From a checkpoint of a small encoder-decoder audio transcriber.
Model: encoder depths [1, 1, 2, 1], decoder width 256.
Training: adamw at rate 0.0015, 700 steps.
Data: trained on short read English sentences (LibriTTS-R), 26041 training examples, 1.3 epochs.
Rows from block 4 of the text decoder, named by matrix and row number. Rows with one number belong to one neuron. Each number is 128 + 24 x the weight over its row's rms, rounded and kept within 0 to 255. All counts start at 0. After the name is the row's rms in percent of the matrix's.
# fc1: MLP up (decoder.blocks.4.mlp.fc1.weight, 1536x256), inputs 86-128
# fc2: MLP down (decoder.blocks.4.mlp.fc2.weight, 256x1536, transposed), outputs 86-128
fc1.881 106 [121  90 108 138 121 170 158 127  91 162 130 116 107 165 116 115 127 156 117 156 112 114 137 123 114 123 144 144 108 136 134 117 109  97 112 145 169 122 107 125 127 114 122]
fc2.881 114 [111 112 134 103 106  81 127 134 103  80 121 138 161 146 106 154  98 117  72 122 124 122 129 147 101 101 170 151 104 116 114 121 113 107 105 146 130 130 103 134 132 144 134]
fc1.882 109 [134  94  90 117 151 135 119 139 113 131 124  98  86 157 115 126 125 163  90 140 110 126 127 123 132 100 120 133 143 131 141 116  84 113 133  99 143 114  87 165  92 172 148]
fc2.882 107 [ 99 126 144 129 113 136 124 120  88 104 139 173 146  90 136  72 136 155  61 104 124 104 155 121 134 143 142 183 144  87 156 132 155 133 141 104 172 141 109 118 143 165 140]
fc1.883 103 [119 137 158 106 140  81 130 137 118 131 122 118 149 119  78 123 128 122  80 148 152 123 180 105 158 139 123 154 132 132 121 137 145 166 136  91 161 134 110 159 197 125 139]
fc2.883 105 [122 128 185 102 151 101 115 103 140 192 130 118 102 127  59 108 161  75 104 152 130 146 102 168  95 137 141 140 110  97 121 160 126 129 105 138 119 118 134 163  97 112 108]
fc1.884 117 [102  95 135 130 191 120 159 138 154 167  64  95 156 123 115 132 132 133 125 134 118 166 117 115 127 158 135 137 143 139  82 110 105  87 140 125 122 152 162 126 188 137 127]
fc2.884 126 [115 100  86 132 125 123  96  95 136  74 139 124 162 123 103 112 118 120 114 135 150 115 145 108 133 134 147 164 103 141 113 131 174 133 122 160 130 146 139 153 126 113 157]
fc1.885 109 [150 103 105 139  88 148 108 116 131 117 130 152 111 110 174 162  96 149 152 159 140 109  85 107 130 122  81 130 125 147 136 121  56  90 127 123 133 130 138  67 133 133 126]
fc2.885 111 [137 189  95 134 127 110 146  94 139 136 129 150 153 144 116 125 107 144 142 140 163 144 140 170 122  94 113 118 130 163 115 116 136  98 110  95 137 107 127  82 213  91 138]
fc1.886 144 [162 148 111 113 110 120 112  80 112 109 130 174 149 130 156 132 101 134 103 161 172 112 127 100 126 118  92 132 105 157 159 159 114  78 114 142 115 118 143  72 153  95 144]
fc2.886 155 [171 165 132 116 133 107 154  90 191 149 131 171 187 177 163 114 106 134 163 171 172  98 139 154 111 149  96 140 127 176  98 108 128 121 101 123 133 142 155 109 139  93 107]
fc1.887 114 [109 118 153 160 176 123 177 174 167 114 118 133 151 126 134 124 128 171 105 101  89 167 124  77 158 101 160 108 103 102 127 117 135 181 106  80 119 142 143 119  93 155 157]
fc2.887 103 [135 148 164 137 132 132 116 157 108 114 185 146 110 166 141 114 133 119 127 139  84 141 138  93 201 125 134 106 118 133 135 126 133 145 112 111 105 108 127 143 127 165 160]
fc1.888 115 [142 105 140 147 149  90 111 124 157 151 129 118 120 139  71 145 139 146 125 174 129 129 164 116 154 102 136 121 157 168 108 108 122 151 118 111 111 149 128 170 146 119 182]
fc2.888 112 [110 148 155  88 158 130  96 121 139  98 106  97  98 120  96 116 116 112 135 151 114 118 130 154 130 152 100 115 132  87  97 171 132 179  85 132 134 189 107 146 110 113  76]
fc1.889 085 [154 113 158 130 127  88 170  90 138  87  85 134 151 126 137 111 121 148 146 139 150 150 162 169 110 124 124 120 134 139 121 146 110 137 130 110 152  83 125 146  74 137 111]
fc2.889 083 [118 116  95 126 155 190 128 154 152 147  98 120 103  87 154 129 141 109 159 123 163 126 101 166 148 154 138 123 187 123 112 116 144 128 120 159  97 114 145 137 106 161 110]
fc1.890 097 [113  69 100 160  85  93 148 144 147 148 100 111 140 147 138 124 117 123  83 115 131  88  94 110  94 118 141 136  89 117  94 109 156 120 164 120 159 141 124 144 145 113 135]
fc2.890 098 [132 104 117 119 133 127 148 120 110 147  92 112 154 106 163 170 116 108 157 102 137 112  78 117  99 153 168 118 110 135 101 133  98 136 106 136 112 143 117 119 102 135 110]
fc1.891 097 [162 139 149 125 111 120 126 116 165 133 141 125 121  97  90 160 158 158 155  99 100 155 136 112 152 119 137 123 141 110  78  71  99  97 138 129  91 128 144  75 109 145 169]
fc2.891 088 [111 150 135 151 104 128  95 171 140 146  58 126  99 100 132 103 175 129 182 121 145 159  99 132 118 143 106 102 150 138 136 101  92 136 144 141 102  93 142 114 129 127 135]
fc1.892 085 [ 82 109 144 160 138  98 129 119  94 124 164 155 105 147  93 177 134 131 111 110 119 127 134 119 141  97 154 128 127 135 138 145 156 140 140  71  84 122 125 123 135 129 135]
fc2.892 083 [128 121 128 124 106 161 151 155 111  92 122 109 107 134 151 103 114 140 120 124 121  96 127 127 109  90 195 153 125 120 159 143  60 131 123 124 131 127 156 148 115 180 139]
fc1.893 083 [132 148 112 124 161 141 129 130 110  76 140 119 132 125 118 222 194 120 116 139 104 169 126 145 119 107 100 119 140 102 120 129 129 122 126 107 132  94 177 132 127 135 120]
fc2.893 084 [132 148 139 125  84 148 152 145  73 172  54 109 101 129 129  96  69 140 123 122  84 118 175  89 123 152 138 148 114 138 128 108 123 124 142  95 130 103 126 116 127 153 137]
fc1.894 096 [113  71 149 170 106 111 137 151 148 102 167 141 154 141 108 148 144 136 134 110 124 180 140  99 193  80 154 140 115 109  93 117 159 109 132  96 161  97 159 158 152 116 152]
fc2.894 090 [ 95 120 149 112 103 137 130 153  84 155 107 121 158 127 145 130 108 120 112 109 137 115 120  81 114 144 113 114 132 167 117  90 166 135 165 127  97 124 165 156 144 172 124]
fc1.895 093 [134 125 179 163 145 128 131 117 101 135 112 109 161 142 140 134 108 131  91 158  92 138 163  96 143  92 129 165 122 161 130 101 139 156 153 111 173  98 142 179 134 161 144]
fc2.895 087 [ 99 156  99 108 150 112 139 114 109 137 111  90 109 113 127 122 124  70 120  98  89 168 102  91 137 138  95 140 120 132 114 176  90 123 161 127 100 163 126 170 151 160 113]
fc1.896 119 [ 87  95 113 128 158 122 178 150 114 138 161 130 110  97 144 126 172 141 137 124 130 126 156 161  89 117 116 166 153 127 105 125 132 125 136 102 153 135 132 198 121 108 159]
fc2.896 132 [136 119 106 177 140 134 144 103 155 128 131 118 133 137 158 159 158 138 145 126 150 128 148 121 101 161 132 123 166 130 125 100 128 137 151 104 138 130 126 122 149 112 110]