python train.py --encoder_kernel_size=3 --encoder_rnn_residual=true --fusion="cross_attention" --decoder_width=256 --decoder_qk_norm=false
Rows from block 4 of the text decoder of a small encoder-decoder audio transcriber, named by matrix and row number. Rows with one number belong to one neuron. Each number is 128 + 24 x the weight over its row's rms, rounded and kept within 0 to 255. All counts start at 0. Numbers have three digits each.
After each neuron's rows are labels from the 100 texts, of 14976, where the neuron reaches its highest value: "tokens" is the input token at the peak. Only what is clearly more common there than usual is listed. The data: short read English sentences (LibriTTS-R). In brackets: how many of the 100.
# fc1: MLP up (decoder.blocks.4.mlp.fc1.weight, 1536x256), inputs 43-85
# fc2: MLP down (decoder.blocks.4.mlp.fc2.weight, 256x1536, transposed), outputs 43-85

fc1.523:138120133106122126144118058101151123116120112112098123114139104126156117119134132158104101113124148130147103086108166167124087192
fc2.523:090113140151105181125115128108105129129110122129102153100164134126095096146137137163136135133155095137099138127137151093123162072
tokens: "b" (81); "l" (19)

fc1.408:126072092133104147174088139081143130140132160100122094097150119123153133169141093138109139140097180111135134098127106173103141181
fc2.408:144147126099127154136135162150152118140123093146123117130138150147131127134116143109152079115107113132114142141132109127119152095
tokens: "y" (96)

fc1.706:131111134122142123116135103179129141160132114163128131102096095143187120129130088122130137136106136156105152148092105118160169131
fc2.706:087069153086159111196161123133171135120083158134129151079098077126127150127111156131108166186089106146166150137141152146152136119
tokens: "c" (98)

fc1.86:109104116130135135145151108119130093110095129120145106106105099177125168143140112158103122157128158122102129122115128154069123177
fc2.86:114117109129140120085132140098121110134150122103174126136145162115113109113140108188148113130128138168128148120167085064116122149
tokens: "i" (99)

fc1.178:112148129173141168136145144107126124127110129089158136159152177153115116191129130148107133124123176137158090142141111135150135141
fc2.178:135081148096119108106101142103133148129163140177133131129124120157143150095128154164116116149139102184131131068168112158153144140
tokens: "d" (93)

fc1.236:170153102128148127159140132101068121123125096099145143086137166127143105143144094104118109116108148128140147141182147146153112152
fc2.236:122110126106091150108168120077080134130152118097111146127116124142117127137151138111102135117197158146130187094124135127153118133
tokens: "i" (100)

fc1.72:129059125133160121165113126080105098124128173106149108093098141171120142158127105141102157117144142125146143134134103124166142112
fc2.72:175087087113107117177093135132123128093155133110178106127128158152123114180104153155142110116116147112139138115145109129150115140
tokens: "y" (99)

fc1.428:105116140152132152112118143108123134156072156125149083120097115126134148153100077122111130145113098097142135146166123118131158083
fc2.428:138140142104094140135134183099127146113155164121157121093136114142107116165149107153176127102131140138141131092162064126156147079
tokens: "y" (100)

fc1.287:125132113132142113120160118112113139120143108123144115103103150140122136141147122120144128142141126143164152155134097111132122118
fc2.287:167098166118123136103125114141103119127120136127091147112216143124170096108154115103129084128134156120121113115106137126155132131
tokens: "i" (88); "'" (12)

fc1.197:154072133161187128126116123079153113133151137152082157109155130105126128141156144134061141144128134098139116160132159160107108150
fc2.197:112134120141119149132126104112182110117108132120104075160130096109135132113151108147142114140122125139133132102108151149151163134
tokens: "t" (84); "w" (16)

fc1.355:135074107082105080149126090126136167135134134146112113091182083123126144118149083104154188137102114118141162130111164122144137153
fc2.355:193096119148101134153146096158132164142116141104096117123127069088157135127158096136177136141125139110091107105095146151114111094
tokens: "q" (75); "b" (24)

fc1.69:113186121125146107109130138083106106121134158093140163128103160159130156157101140149131121104140133123089109116127128146179114155
fc2.69:165138143121113147142145105084132091124117142114104089164121134143079107119090150209138115131124175149122152105127110059152120146
tokens: "u" (91)

fc1.19:127135140137108109114129109170089134164090144102139120150104128168145172111114165118139111102128129126142126150171107136161157113
fc2.19:148164095133171116056141097103129104138152119115135127159097189173142123148161122145082102130109107141119152129109103095168125170
tokens: "'" (58); "i" (41)

fc1.161:089126137155131116141086132129137119097137122178157106142065076117120136146109092148123125118093163133147189099128127132152172154
fc2.161:127113155093148163144143113159179131125125146156121153136116082163112143129138148109102135117136109119104090110097163124137148138
tokens: "c" (100)

fc1.335:126110133114174089148140103144128183091103095167099139149085149106167126100164127122117182146100115090114087122156105141126130097
fc2.335:165097110122116170106097159103066068107114172142115139115144147101117143147148121098144107123138135107158081173135155129122131164
tokens: "h" (100)

fc1.134:113134147119132150134141128124112154134173117098155135138175148170142096114138152100070128145103116117189142095177103147128118109
fc2.134:112086138131131124140115169148139146114112162125104120121144133139170104140100160110104127121093077163144150121107146153144158100
tokens: "l" (98)

fc1.381:144148140093122104161109120146133131128127115107086155086134121111135171067150129142135159116125120150113115105119142135119170135
fc2.381:114139129101082156147109108166186130112121123190125151143091133129139094110117083138129087145105132162074107131096152131141122119
tokens: "b" (83); "q" (16)

fc1.608:059091155166133137140113101167110123097097134144156104080114133155161096122118103103148145157102131121102137137138158162173110091
fc2.608:154120150111160151143137095148100110116117150126138113132152171150147121094091121136083108116133109169098127140072150159132144101
tokens: "t" (100)

fc1.633:190062166148140139146099105118164085127140120161134121111083136105143118151114137135159133166111135109151151098117140113148114100
fc2.633:082104117107120123113105145150115138111143136144102137133135155132133131091130106125087141112122152133106119137110181162162131108
tokens: "o" (100)

fc1.104:162133114156146161140173152116151122116130163143152134146121156135136144137129099123168158133115097086145125163154130124143114142
fc2.104:174103170144139125107074133131154096112157105079121099092166139110119102115099110137130089143120115143127111082157101122121095104
tokens: "y" (98)

fc1.347:125137143143177108120131092123110152141099088121150136160138173116143123087148110095109128119162138092150132152153094123154105138
fc2.347:133158135117144120120119088143113127134137081136086191148134131174169130142120136114091138131105133112191171129160175100111111176
tokens: "u" (93)

fc1.755:120115147145123117140136125116127117145089146160127144072141121131142130141103154118090152143116134130127130131152120141147158106
fc2.755:126142142121131101072135165112149137176097118131140077138137165119168109082129125158107112150114128155135146115118115118116137142
tokens: "k" (71); "d" (12); "v" (9)

fc1.212:113132114092100126109161099190108137152167126143130133113139144121116133117141137109100152132112111154132122134128106128133167109
fc2.212:102128153093120138114140145106122101156129119159129135116089151121086128112138084128109155154168094180122111110072130147077140095
tokens: "v" (97)

fc1.371:062118138135157174099089130143134158133119098178118119100103120122154112125130096142118107111132147097109114117097127140148157160
fc2.371:122138160118129161141131110160166114112087147175115181144112086122147143106155100105109149115110131169149138138102128111122097135
tokens: "c" (99)

fc1.9:119148073158147148114129104124130140119094130165105098119122128117133143150165138117082133107089150105144123143097132142104122117
fc2.9:141104093153136173166131122083106128110113170148157085139127111094156151103137084091136163132059120140180115137118157165102134145
tokens: "w" (65); "t" (35)

fc1.323:158108127075154137124115120124125142146117125102149140117116096159141150108148112155162200133181124132121148111163119131171084139
fc2.323:146136117131102162126134127109106085151132126080153096102133139130138140114138136163129135137137128124085142118143107076174132093
tokens: "u" (59); "o" (20); "'" (13)

fc1.24:144172124134098106119173108140105158147140106101154141164159104128127108117162169157121086104157135103139113139151122101119095094
fc2.24:118165104117109126109171130138128139181107118129171108103151135129108121142131138125126129107149120122154171086108099111134124184
tokens: "a" (53); "i" (33); "'" (12)

fc1.263:110103117100128113183115141126118115135128129156095124145144116121164126093142138147110111097149124117139135099125115110101153107
fc2.263:171141170128144100184136116081153149148084112117084151106165155144155121098144112183097133129131135165114103131131115129117143134
tokens: "v" (67); "h" (31)

fc1.53:131086104133166078140164153124137090131126114122139130120127085105110141153134076121139154062152101123115155121109130147113108133
fc2.53:183117115109092094135156145134122091104084130089141116128158117155135164125143134157113144103173128129105110150102178080126128099
tokens: "o" (100)

fc1.296:124119098150106131141095144130140119120073124107093118153146125129155128080141116129119092133121155132151103145101108147105163169
fc2.296:144095138170104116151123170138120160095175122128140101144110149135148110126131158096150148164094122134161087129141093129146102148
tokens: "n" (100)

fc1.739:160129126131134115119107107177141116104161145155116122136139120163135154089146117125131136124140112152116123115079121102105149161
fc2.739:126167148145140106099105108119108136167127122069094140094134110149120147160161110158100105143148134189080183156076120103089160100
tokens: "q" (43); "b" (27); "j" (11); "m" (9)

fc1.207:143123106115109127150107075119150157162122168155094112093145100133158110120159054138114143132133134143112144083141126130155135102
fc2.207:168156130067131142146180110073141123103108116093070157119135121118105135139154104121155133173090103125132118113105144108116106118
tokens: "b" (72); "v" (13); "l" (8)

fc1.486:090116125122129116166095122127126137125158150104144097135124109168116156123129137095132113145137152144106155095127133128136112144
fc2.486:119098135074109120108163107114117137080118159134114144076149143150105154140125127136098095152172131195135116150131132109114166137
tokens: "a" (71); "u" (16); "'" (13)

fc1.437:084131160110143121121131155131149156139139132166073133083167146135160098120142150134118122142113159087123104101148105114095115131
fc2.437:095123132130109092167096158100106134119165133125149121113121160125111130124131134110118082147104135113144108138150130096096131135
tokens: "h" (99)

fc1.527:142118117120105087102124070100122107145149115158084128101127098153111127114133117105095147112173144126118120158128109100092117145
fc2.527:127141145120152127101114090131165177135138106082093147131120119114111092143115175122159117150156092117097136110135152118119113157
tokens: "i" (57); "a" (40)

fc1.704:150133149141128103160129107136123160135123120153068096107143141144168112118143118150098120114113139097128139120104130160096135119
fc2.704:108112111109125121136111143090108119116101149121125139106130146119155117108149120160063097098123170099141136112119122128114163122
tokens: "h" (85); "v" (15)

fc1.606:136142134140133154118107106113123166151132132118112100124156116170152110094133151098116152141145125099181151118207130111144131098
fc2.606:102122126132126143149062143142147139148149123133138129107157158120133151102123171097135116144130126129103122145148118156148122108
tokens: "l" (79); "b" (21)

fc1.350:150121152142129115159121112139107131132177096116105155111123100102131119111139129114074170105143132116149138116095139092090128104
fc2.350:134099108148119092093172140123114119089136079132082092103158103120074077151136151147121104111160185125045160121114151139146121103
tokens: "o" (100)

fc1.672:110108166111122095142097097118137144167162178114139152138142131111119126145116149083124145095111121112119142116171092137146162084
fc2.672:154142096120120130142136131141132132073135151154128117120113112096114117127100128132113144129156118163155154131148155119093120164
tokens: "e" (98)

fc1.265:174105108165142135128123126143150121135079138136130101132126108109155128159107096130135139069162135096140113159073125157099122096
fc2.265:129102148138099177100122180137131126147127142143131091100057155135092135155086108120129094139110142175157116139167128158131088107
tokens: "s" (77); "t" (22)

fc1.162:136124127147114158139184121127119157166139139115084089108147142145152140119151154128123123127131138104111121120159133135105102141
fc2.162:142131115119096131129119177094130137143114143125127141089119142138140076063118137148123151135155090135109148115104154149120130135
tokens: "l" (26); "d" (19); "r" (18); "h" (18)

fc1.425:116162161080099132106118149098086131147152114147117146163143137140137121159148140098096121094125146143118105138198125129108102095
fc2.425:107118145122121140107106115135141126110148144090105119142141150122092106145088092102190123111148139096122084093149145120158129138
tokens: "e" (43); "u" (35); "'" (19)

fc1.333:120122145125087109117096111131112163149169142119099123130181109118113119144116087080117123110142112107132156088172119121140101157
fc2.333:110141117127119123125155131116118114156127149133126092118139143111129116167125159115138128119148160108085148101129111080129162149
tokens: "'" (98)

fc1.113:124143138140144090114117094143096161140153092144086192145114110118150121111136128129117130074135134113134136095153105131120116155
fc2.113:111142113126156135135105122123137139090180107134140148154120150111139119132128140094151098121151135131152165111113118121131092176
tokens: " " (100)

fc1.717:132128075116167114099108103100108143153155106156110176163130131125128157064129105121143113106155147096134109128144130138122117103
fc2.717:153137099108147139106103089124140144090160068074110130141138143117111118127112114114143095118114112141150173122133108114164099136
tokens: " " (100)

fc1.125:138144167118110117152135130108112128132181133114129129131111134170113139133129135116089159125145117137145154074120139087092119106
fc2.125:153138158135101115108165113153144107151120128110141147101178164123116059126119114169131104161103132145108136123094143090156120136
tokens: "a" (83); "u" (16)

fc1.190:073123177165079137101134163095136134131114112173132139148115165124159094116132132122136130107127134104155161130104099161140145143
fc2.190:151087106109162158113144089129132099127147123148109131100135110130140159124111115107151136144135112173149126079129123129123079147
tokens: "c" (57); "t" (39)

fc1.76:096140154162129105143153106129113101099158131122127146123142118112115082154148147156140136142153112123126168093139089076092142151
fc2.76:107171102107146163112172116166122110092111122133100147105142142078111120148143118120180115125124115067115123122108098081127100141
tokens: "u" (46); "a" (35); "i" (19)

fc1.48:097144172124117144196094114070121120167093127150108154103157119136169109091122114136117114142128131159133151165127093100131179130
fc2.48:178126097109136112101121150108117113108077106118095136106119139149107156110132116142092109099127173121130131142118058129077104115
tokens: "h" (88); "v" (8)

fc1.250:146159136142084120099142106133111154148149106131093113112137109173156144125106154125121124131101141101110149132147097093127118106
fc2.250:130167124111120125128147146137132127092112144134142095105159118108122109155114111139095128140109110188122155130148111118111120154
tokens: "b" (73); "l" (15)

fc1.140:143140144126095140165159138139125127099128122075140092137155094171113107128154104169140148141150130103139092144173129098133114178
fc2.140:146121138140171147133094111125170087084137152149073120120112189077100140141109157149095104096132159197129116109106133142142145114
tokens: "e" (49); "n" (32); "i" (18)

fc1.54:116154108113148111159129141113092103136138147090099144135142124192133123151152142095152103165117149126145124112141115131138121137
fc2.54:148107139102120144125128132118141100088129157109113181139134152118116090149128140144148105119149138207112122135117115117117115151
tokens: "i" (99)

fc1.658:125157120143138098110114137117104134149176129153145162127115115108157101097132134132105128083133127121119143112155128122101104135
fc2.658:160126104122139134119114131121108128062108095149119121149120126132120099140142154099132073157103150149126111139138137104119071103
tokens: " " (100)

fc1.670:114119122134155142125115113143144155153128138181099094129137114116140092160148145138123118126127184143125100137145117135125156150
fc2.670:119130149127178139158130137086088142115108116176137094108104154126145150113133097095150111141107143145175102141137108148101101151
tokens: "w" (100)

fc1.359:132145107145119145127119121134129133140173142146170116100100140125132144131151152104113140131092125104137145136104151139195165135
fc2.359:122131166111124139134117114143130118119115115135127151114095111118091145122122096137132120209115093139130144103110166150121129136
tokens: "t" (95)

fc1.170:084136128169153143105124143126088146137153105185132120141101137137177164116132110125119113119133115112090178116138089096170124117
fc2.170:142128124112145160142135086105147067078196142107108135124172116135126152141162094095120119131115110156102128115123141102148106119
tokens: " " (100)

fc1.291:060122125163164121097152107110122165180106165153139096112109090108153143128154117158106131121142124130157128143158131121092118107
fc2.291:115149129102133172177141164135135075118126123087111068098137150132111113148111096122134162164127123103157144130125091159145112115
tokens: "w" (100)

fc1.336:158089143085137104119141108123124120140136124150108129141179130126122122114179092083094176138139129100115162121091112128143137085
fc2.336:148052145118105101139156125134137151158087100138095125134147077120128114175161102136168150167118123134057110105112141112122069092
tokens: "q" (61); "b" (38)

fc1.473:164145155117112089091122074136111154176097085109099166135151138161123116144138165114100120112156121121139129148147054130131136100
fc2.473:111130147161153063134152070145132143113143135103157140173081157186135144106181132091117130123112121091136156143143117156147135134
tokens: "a" (90); "'" (7)

fc1.587:151137093127144162119159119128162137098123155117114151165116115133162159165125124106100151135145113126126120144141084148118134123
fc2.587:144121148148129144141169157139153118116088094129143143074092169118100119135126122154141097123142135160154103130107067107110101116
tokens: "c" (59); "t" (17); "g" (10); "n" (10)

fc1.51:156136147160151151162169111159153137100150090148114139138129120150119149117116120130140122089124122151120169124135129146184171183
fc2.51:122135125130137111111088139134163174166119101152168146089112157124117128098103116140103105106143106165121102116104117129168153138
tokens: "c" (52); "s" (23); "g" (11)

fc1.312:092125147142167125120138114108141142140149123144119166126106131073170110135142135117121130066123111141133136108137147098142124117
fc2.312:132117126109155125126154075095129195170156139162138142160141168096116110141140147117141130140146165145120077134184108143173111178
tokens: " " (100)

fc1.607:134096145133130155149141152125120100143121133112131106152137142160121169153147105112121138146176151110143113106154109135120113116
fc2.607:150159122147133120092157133122126148157150163098079117145120122117072122121087123167176130161137143135117129124144119130153105119
tokens: "i" (99)

fc1.627:130090094121162071149108140126104097121142127113132167058111110110120148112108084139092191130144122114122117131112144147129116115
fc2.627:132131090133120130148116079143142166129148096128173144094160115147116165142113086170096152129149128145080132112136181119130107136
tokens: "o" (100)

fc1.741:128150105101096084092109139156109127148146124142100150125113112133154120128162116142145154080137115128127154141118149073106101125
fc2.741:169148114150126119113175083148163112142145110073130120119128151085057110126051100138116103112153118101106137135152137098131139124
tokens: "a" (100)

fc1.762:116108152121158129136129100135089132162125136149149149131183154126122157098121166151126109127116131116106058148155112097108129143
fc2.762:143147116114125136192143123080096152127153128127122133143131125124158082105157150099125126102135131088171147103163120166129158122
tokens: "'" (45); "n" (43)

fc1.763:158112125163138143126136154145091117149133136129158116096152141093160168148106108131096176109148127139149101181131152112124192121
fc2.763:105115171138147122096138130103122142113112170107107137090154151142118129169142137132119131122181088098158109127148156106105104169
tokens: "s" (82); "t" (18)

fc1.600:116148148140127091113118141119089154138168093098147152143099109147123092090149167115123105120154116131103162099138132082112088120
fc2.600:165133134115143112081138146120131100143147111165154100134138146116088151163113112103130107106151103144100169137146147075100111128
tokens: "a" (100)

fc1.456:140163131155117153122121119116138100127166144141139148130150131162128096120125183103116146151164082137102163138141071128157172160
fc2.456:161150170106134136152115109135162126148081105136105146083119145117084068109122108136147117145168050180141140120091130118134143124
tokens: "l" (37); "p" (36)

fc1.328:136131137147131077170104095138112158139127115099094124120133126129129118081176098111105124153108118107136182131102147118166130087
fc2.328:160099159081128132180134112108128117128117152124095130087131117151142128121139140118121134175112113177145098105129140131115116138
tokens: "b" (84); "q" (16)

fc1.305:163123158149151148133145132114163137131114156128166130134082091115152172107118097136123145129158132117134141108121111163111141097
fc2.305:099074129157078134143164170124128106102142134085129102131124105131151110155114118136171143106169146104126123124141078105136161133
tokens: "y" (100)

fc1.378:125116134104080108176129095136128141147138135097163103120139096127124090106148087113100116147111158118137200107129127099165177114
fc2.378:128088156097148111124150095138140137098126097107090093121137076140142125116132098144157150180125088102154118110154186125126110095
tokens: "b" (87); "l" (11)

fc1.562:167147106099128125103125117110106150169147139083125123153154117136106148132132151127101095103147156118140166126180167157151122151
fc2.562:116086123153145123184110128087124153099113105187134150110139138101151137089148123093168117121093202103119115108167118120147093101
tokens: "'" (70); "a" (30)

fc1.417:110116126151091157135156112136122075131099155138136117092137160158174134169097129112126137145136088133134113153127108186138157146
fc2.417:142177170090116114111130114119155135120113084159104131107124112142102112091177105117105099152150078166144122091122117123145128162
tokens: "t" (55); "d" (23); "s" (12); "y" (9)

fc1.271:066124146169114131134126142149137147137078123154137146129111126121144131151126080117116080135137127125117129141119173129148225155
fc2.271:108074155107145135127122103131127124128125155139147153150077078120124153114110141125107114138126121170120111116126135152129138070
tokens: "t" (100)

fc1.671:107117167105131134117121113161171146138107104192116112151098119131099150106150168128156132084098152136124125124116144138120174095
fc2.671:130140135099136137129166134142154123121122106153160143165119074145117134115151105110088157138127071172146150137124136171111133139
tokens: "c" (99)

fc1.481:098125136130110148135132090101105125147143135157118123092190117116149160100113129141100107125125088146156183084090107152105126088
fc2.481:111119137144125135150124147146156112118143136071151126116165152158155123121124160091172084172103079130146079111130162144157113133
tokens: "b" (65); "l" (35)

fc1.169:134143144157112131144178115116153143141090125139132107120190144124125096117137120132117140183128119115114124097143156142069121125
fc2.169:099095156111099126167108154113165126129065098105121132096175159125115111161142113164169141129139098152090120124121113118099093126
tokens: "k" (60); "n" (31)

fc1.58:153109141094155096140126085134149142131130141139106122112153141120108124114186074115134134134091109119161148066120160128144097132
fc2.58:143053111097112133143160125127120149094109101114114132112165074121115139186159082173160123148135161137088148106094153130143079109
tokens: "q" (100)

fc1.297:126144087105060151126125111115134116131121183130125134122117112119139127122153103118161126114128132131131123133132164163110161142
fc2.297:093086127156143147162103170131116140121157130141161160131148160148122138138125126137130111125125177115121124157141141086112126138
tokens: "n" (100)

fc1.278:145104144124165103097135104153104125156154141149139150105108098109125159123140108107143148079180087123108106144094183125128105136
fc2.278:113084138135065111073117126115127092135101100120127129115145151146134120139115141129127147115174070098087093177103167161129137096
tokens: "o" (100)

fc1.294:105137159144128148149146113115145118143166155174119145120124136148166175113099114106104182107157141145130149129165133124113149138
fc2.294:151167153071162108087122119154114118146105115085165123116166138130147080067123101178114063066130084150168167136104132121141099130
tokens: "s" (49); "t" (24); "o" (21)

fc1.657:100102168122134114168127136141109146118120153145099138110145111135130107096163159110114112157106163125156103097112153090103175126
fc2.657:120142144118139111147104097110142124131126120125121139073124131127146094136159121173117121164089160127106117131129127109065137125
tokens: "h" (74); "v" (21)

fc1.653:135144122166167152138142070179124115163162128115131120143124131183133126117085142127150148111155071117126114140092149133142167165
fc2.653:139135170160147137140137156140144131150099094115141143067127143134105112097159094176111154122126082162088109142102136120123134101
tokens: "k" (47); "v" (20)

fc1.215:147144118133171145126144132162141132167112125141152150162124150126146146096121135102107195125133119112130103149189147146138157113
fc2.215:133114152159135139090137097111087129126134166056134139171081145160133092117130157133116101088097147121175167131143108102147130156
tokens: "i" (90)

fc1.217:121175145107094111133165140122096105163165142111139144109128138147127106148150161109123117116118127127120142126190122117146119098
fc2.217:144126140117098102113132138140116081135138118114138132166089092135077142134100154158111101101119131131137112113133128109134131160
tokens: "u" (93); "'" (7)

fc1.205:127117141173144115153155121082135133115089162156113142092140139137160102130147171135086158143167145098139134119115145109149152129
fc2.205:120151143121131161101136119089167144145112129141154090106132164141138155165112095143145086151134113155112117127109126190115171129
tokens: "t" (89); "y" (7)

fc1.6:138114152092108121137121111075149123120103149136098135122140111092143126133145146123097107137132150144109140152124124121182156098
fc2.6:147154126125103075135157115125111150107166134091168096132166159181129091103148157109133112150142118109162137090180119101120111115
tokens: "d" (66); "y" (20)

fc1.479:156132143153129121124138113133150079126073160144152104138113121110184119134111144172121135113114096123118127175084107141187149149
fc2.479:124137125143112175115126154180178153197126122151105081106096137137141104165087077118149118169136107160148144144096120154162142089
tokens: "t" (97)

fc1.240:107126135122099165125138107111136137159094114133158109143167092100134100131099097102146126138144094116158129134123117151180136135
fc2.240:133107156126065133131166166146113111122071111148110112113180123129122074137126173179151144132114099133113127141145137109134112132
tokens: "y" (46); "<end>" (17); "d" (13)

fc1.165:114133136169113113119106108129097136148155081105109136162144112120151142084137128117096115084116119120159121115151137135134118124
fc2.165:175120128150110136092126125117142162120178096141116144103136101122119127135143158112166076090130128146104141138113145128074121116
tokens: " " (100)

fc1.438:109131133136125104142113092119116113128095158126112061158109145156140124125132113142121094176098109164151149171173147119150152137
fc2.438:124140153124121106103119145129153161109112092107175140143116086153099116109146130135157148188140072185099101126107123120136146104
tokens: "d" (43); "l" (34); "b" (13)

fc1.723:134110146143106128134134114102105147133166123123094128100144129134139110138144169080113106091145156120137132131165084119144165127
fc2.723:120109069128155107124156122127058103114137109113130132138141136114089113121152103139130137130167137083127135129142147100129142156
tokens: "u" (62); "'" (36)

fc1.505:101126103160167125133114132106125149140145091149120155139131119122105155103128153170099096120090121130117095141100110132125125149
fc2.505:096151120128106102146110103118113143066165173127146103114119086147138150079159110137116133121095120111153102130147109122114125115
tokens: "w" (100)

fc1.720:092138125114100063133101095117097162131145124124129125115149165150112127087155180125111135078115128109142148072165120094175133164
fc2.720:106127130143076119079131116103096170150170151096107131115119103134106096141138107113134103129151134143120155103155132111128147123
tokens: "'" (99)

fc1.502:102135140183135164104160123096163122114153142179143132150104125163122105141111140123126166145104122141139119143092165170127133079
fc2.502:175120139142163142118127109156132139123136125134118164114125122145168109135068140130105133149165140128150153135132110145138129099
tokens: "t" (45); "s" (25); "c" (16); "g" (11)

fc1.530:134125152114162143156136123138103131144131108178097097098128176146145116118137128143080133124104103138136111131120100156124151166
fc2.530:103188137089161165121122165119127136117149110122127134138106126112123101107117114140095127172143029152128090136094155098119153125
tokens: "s" (50); "k" (37); "h" (12)

fc1.243:125126141122105173155119118100114109136119113162121125106155094116151124159150145135117169149137090125122166131138112161095131111
fc2.243:138115150137104096100151179122120143164104111160077125097136164128136116130144144180143144124119099100134183119118113138139134118
tokens: "d" (30); "k" (22); "v" (19); "h" (16)

fc1.624:083138135140118149095127181131095138114128154137119085137086148152126157173102132090108123142141118143122145114144080107138183124
fc2.624:160127166120109150109136104169120163133094141099150178092111110116119111111109170135107148148165106146081131146110109116154114158
tokens: "d" (73); "l" (7)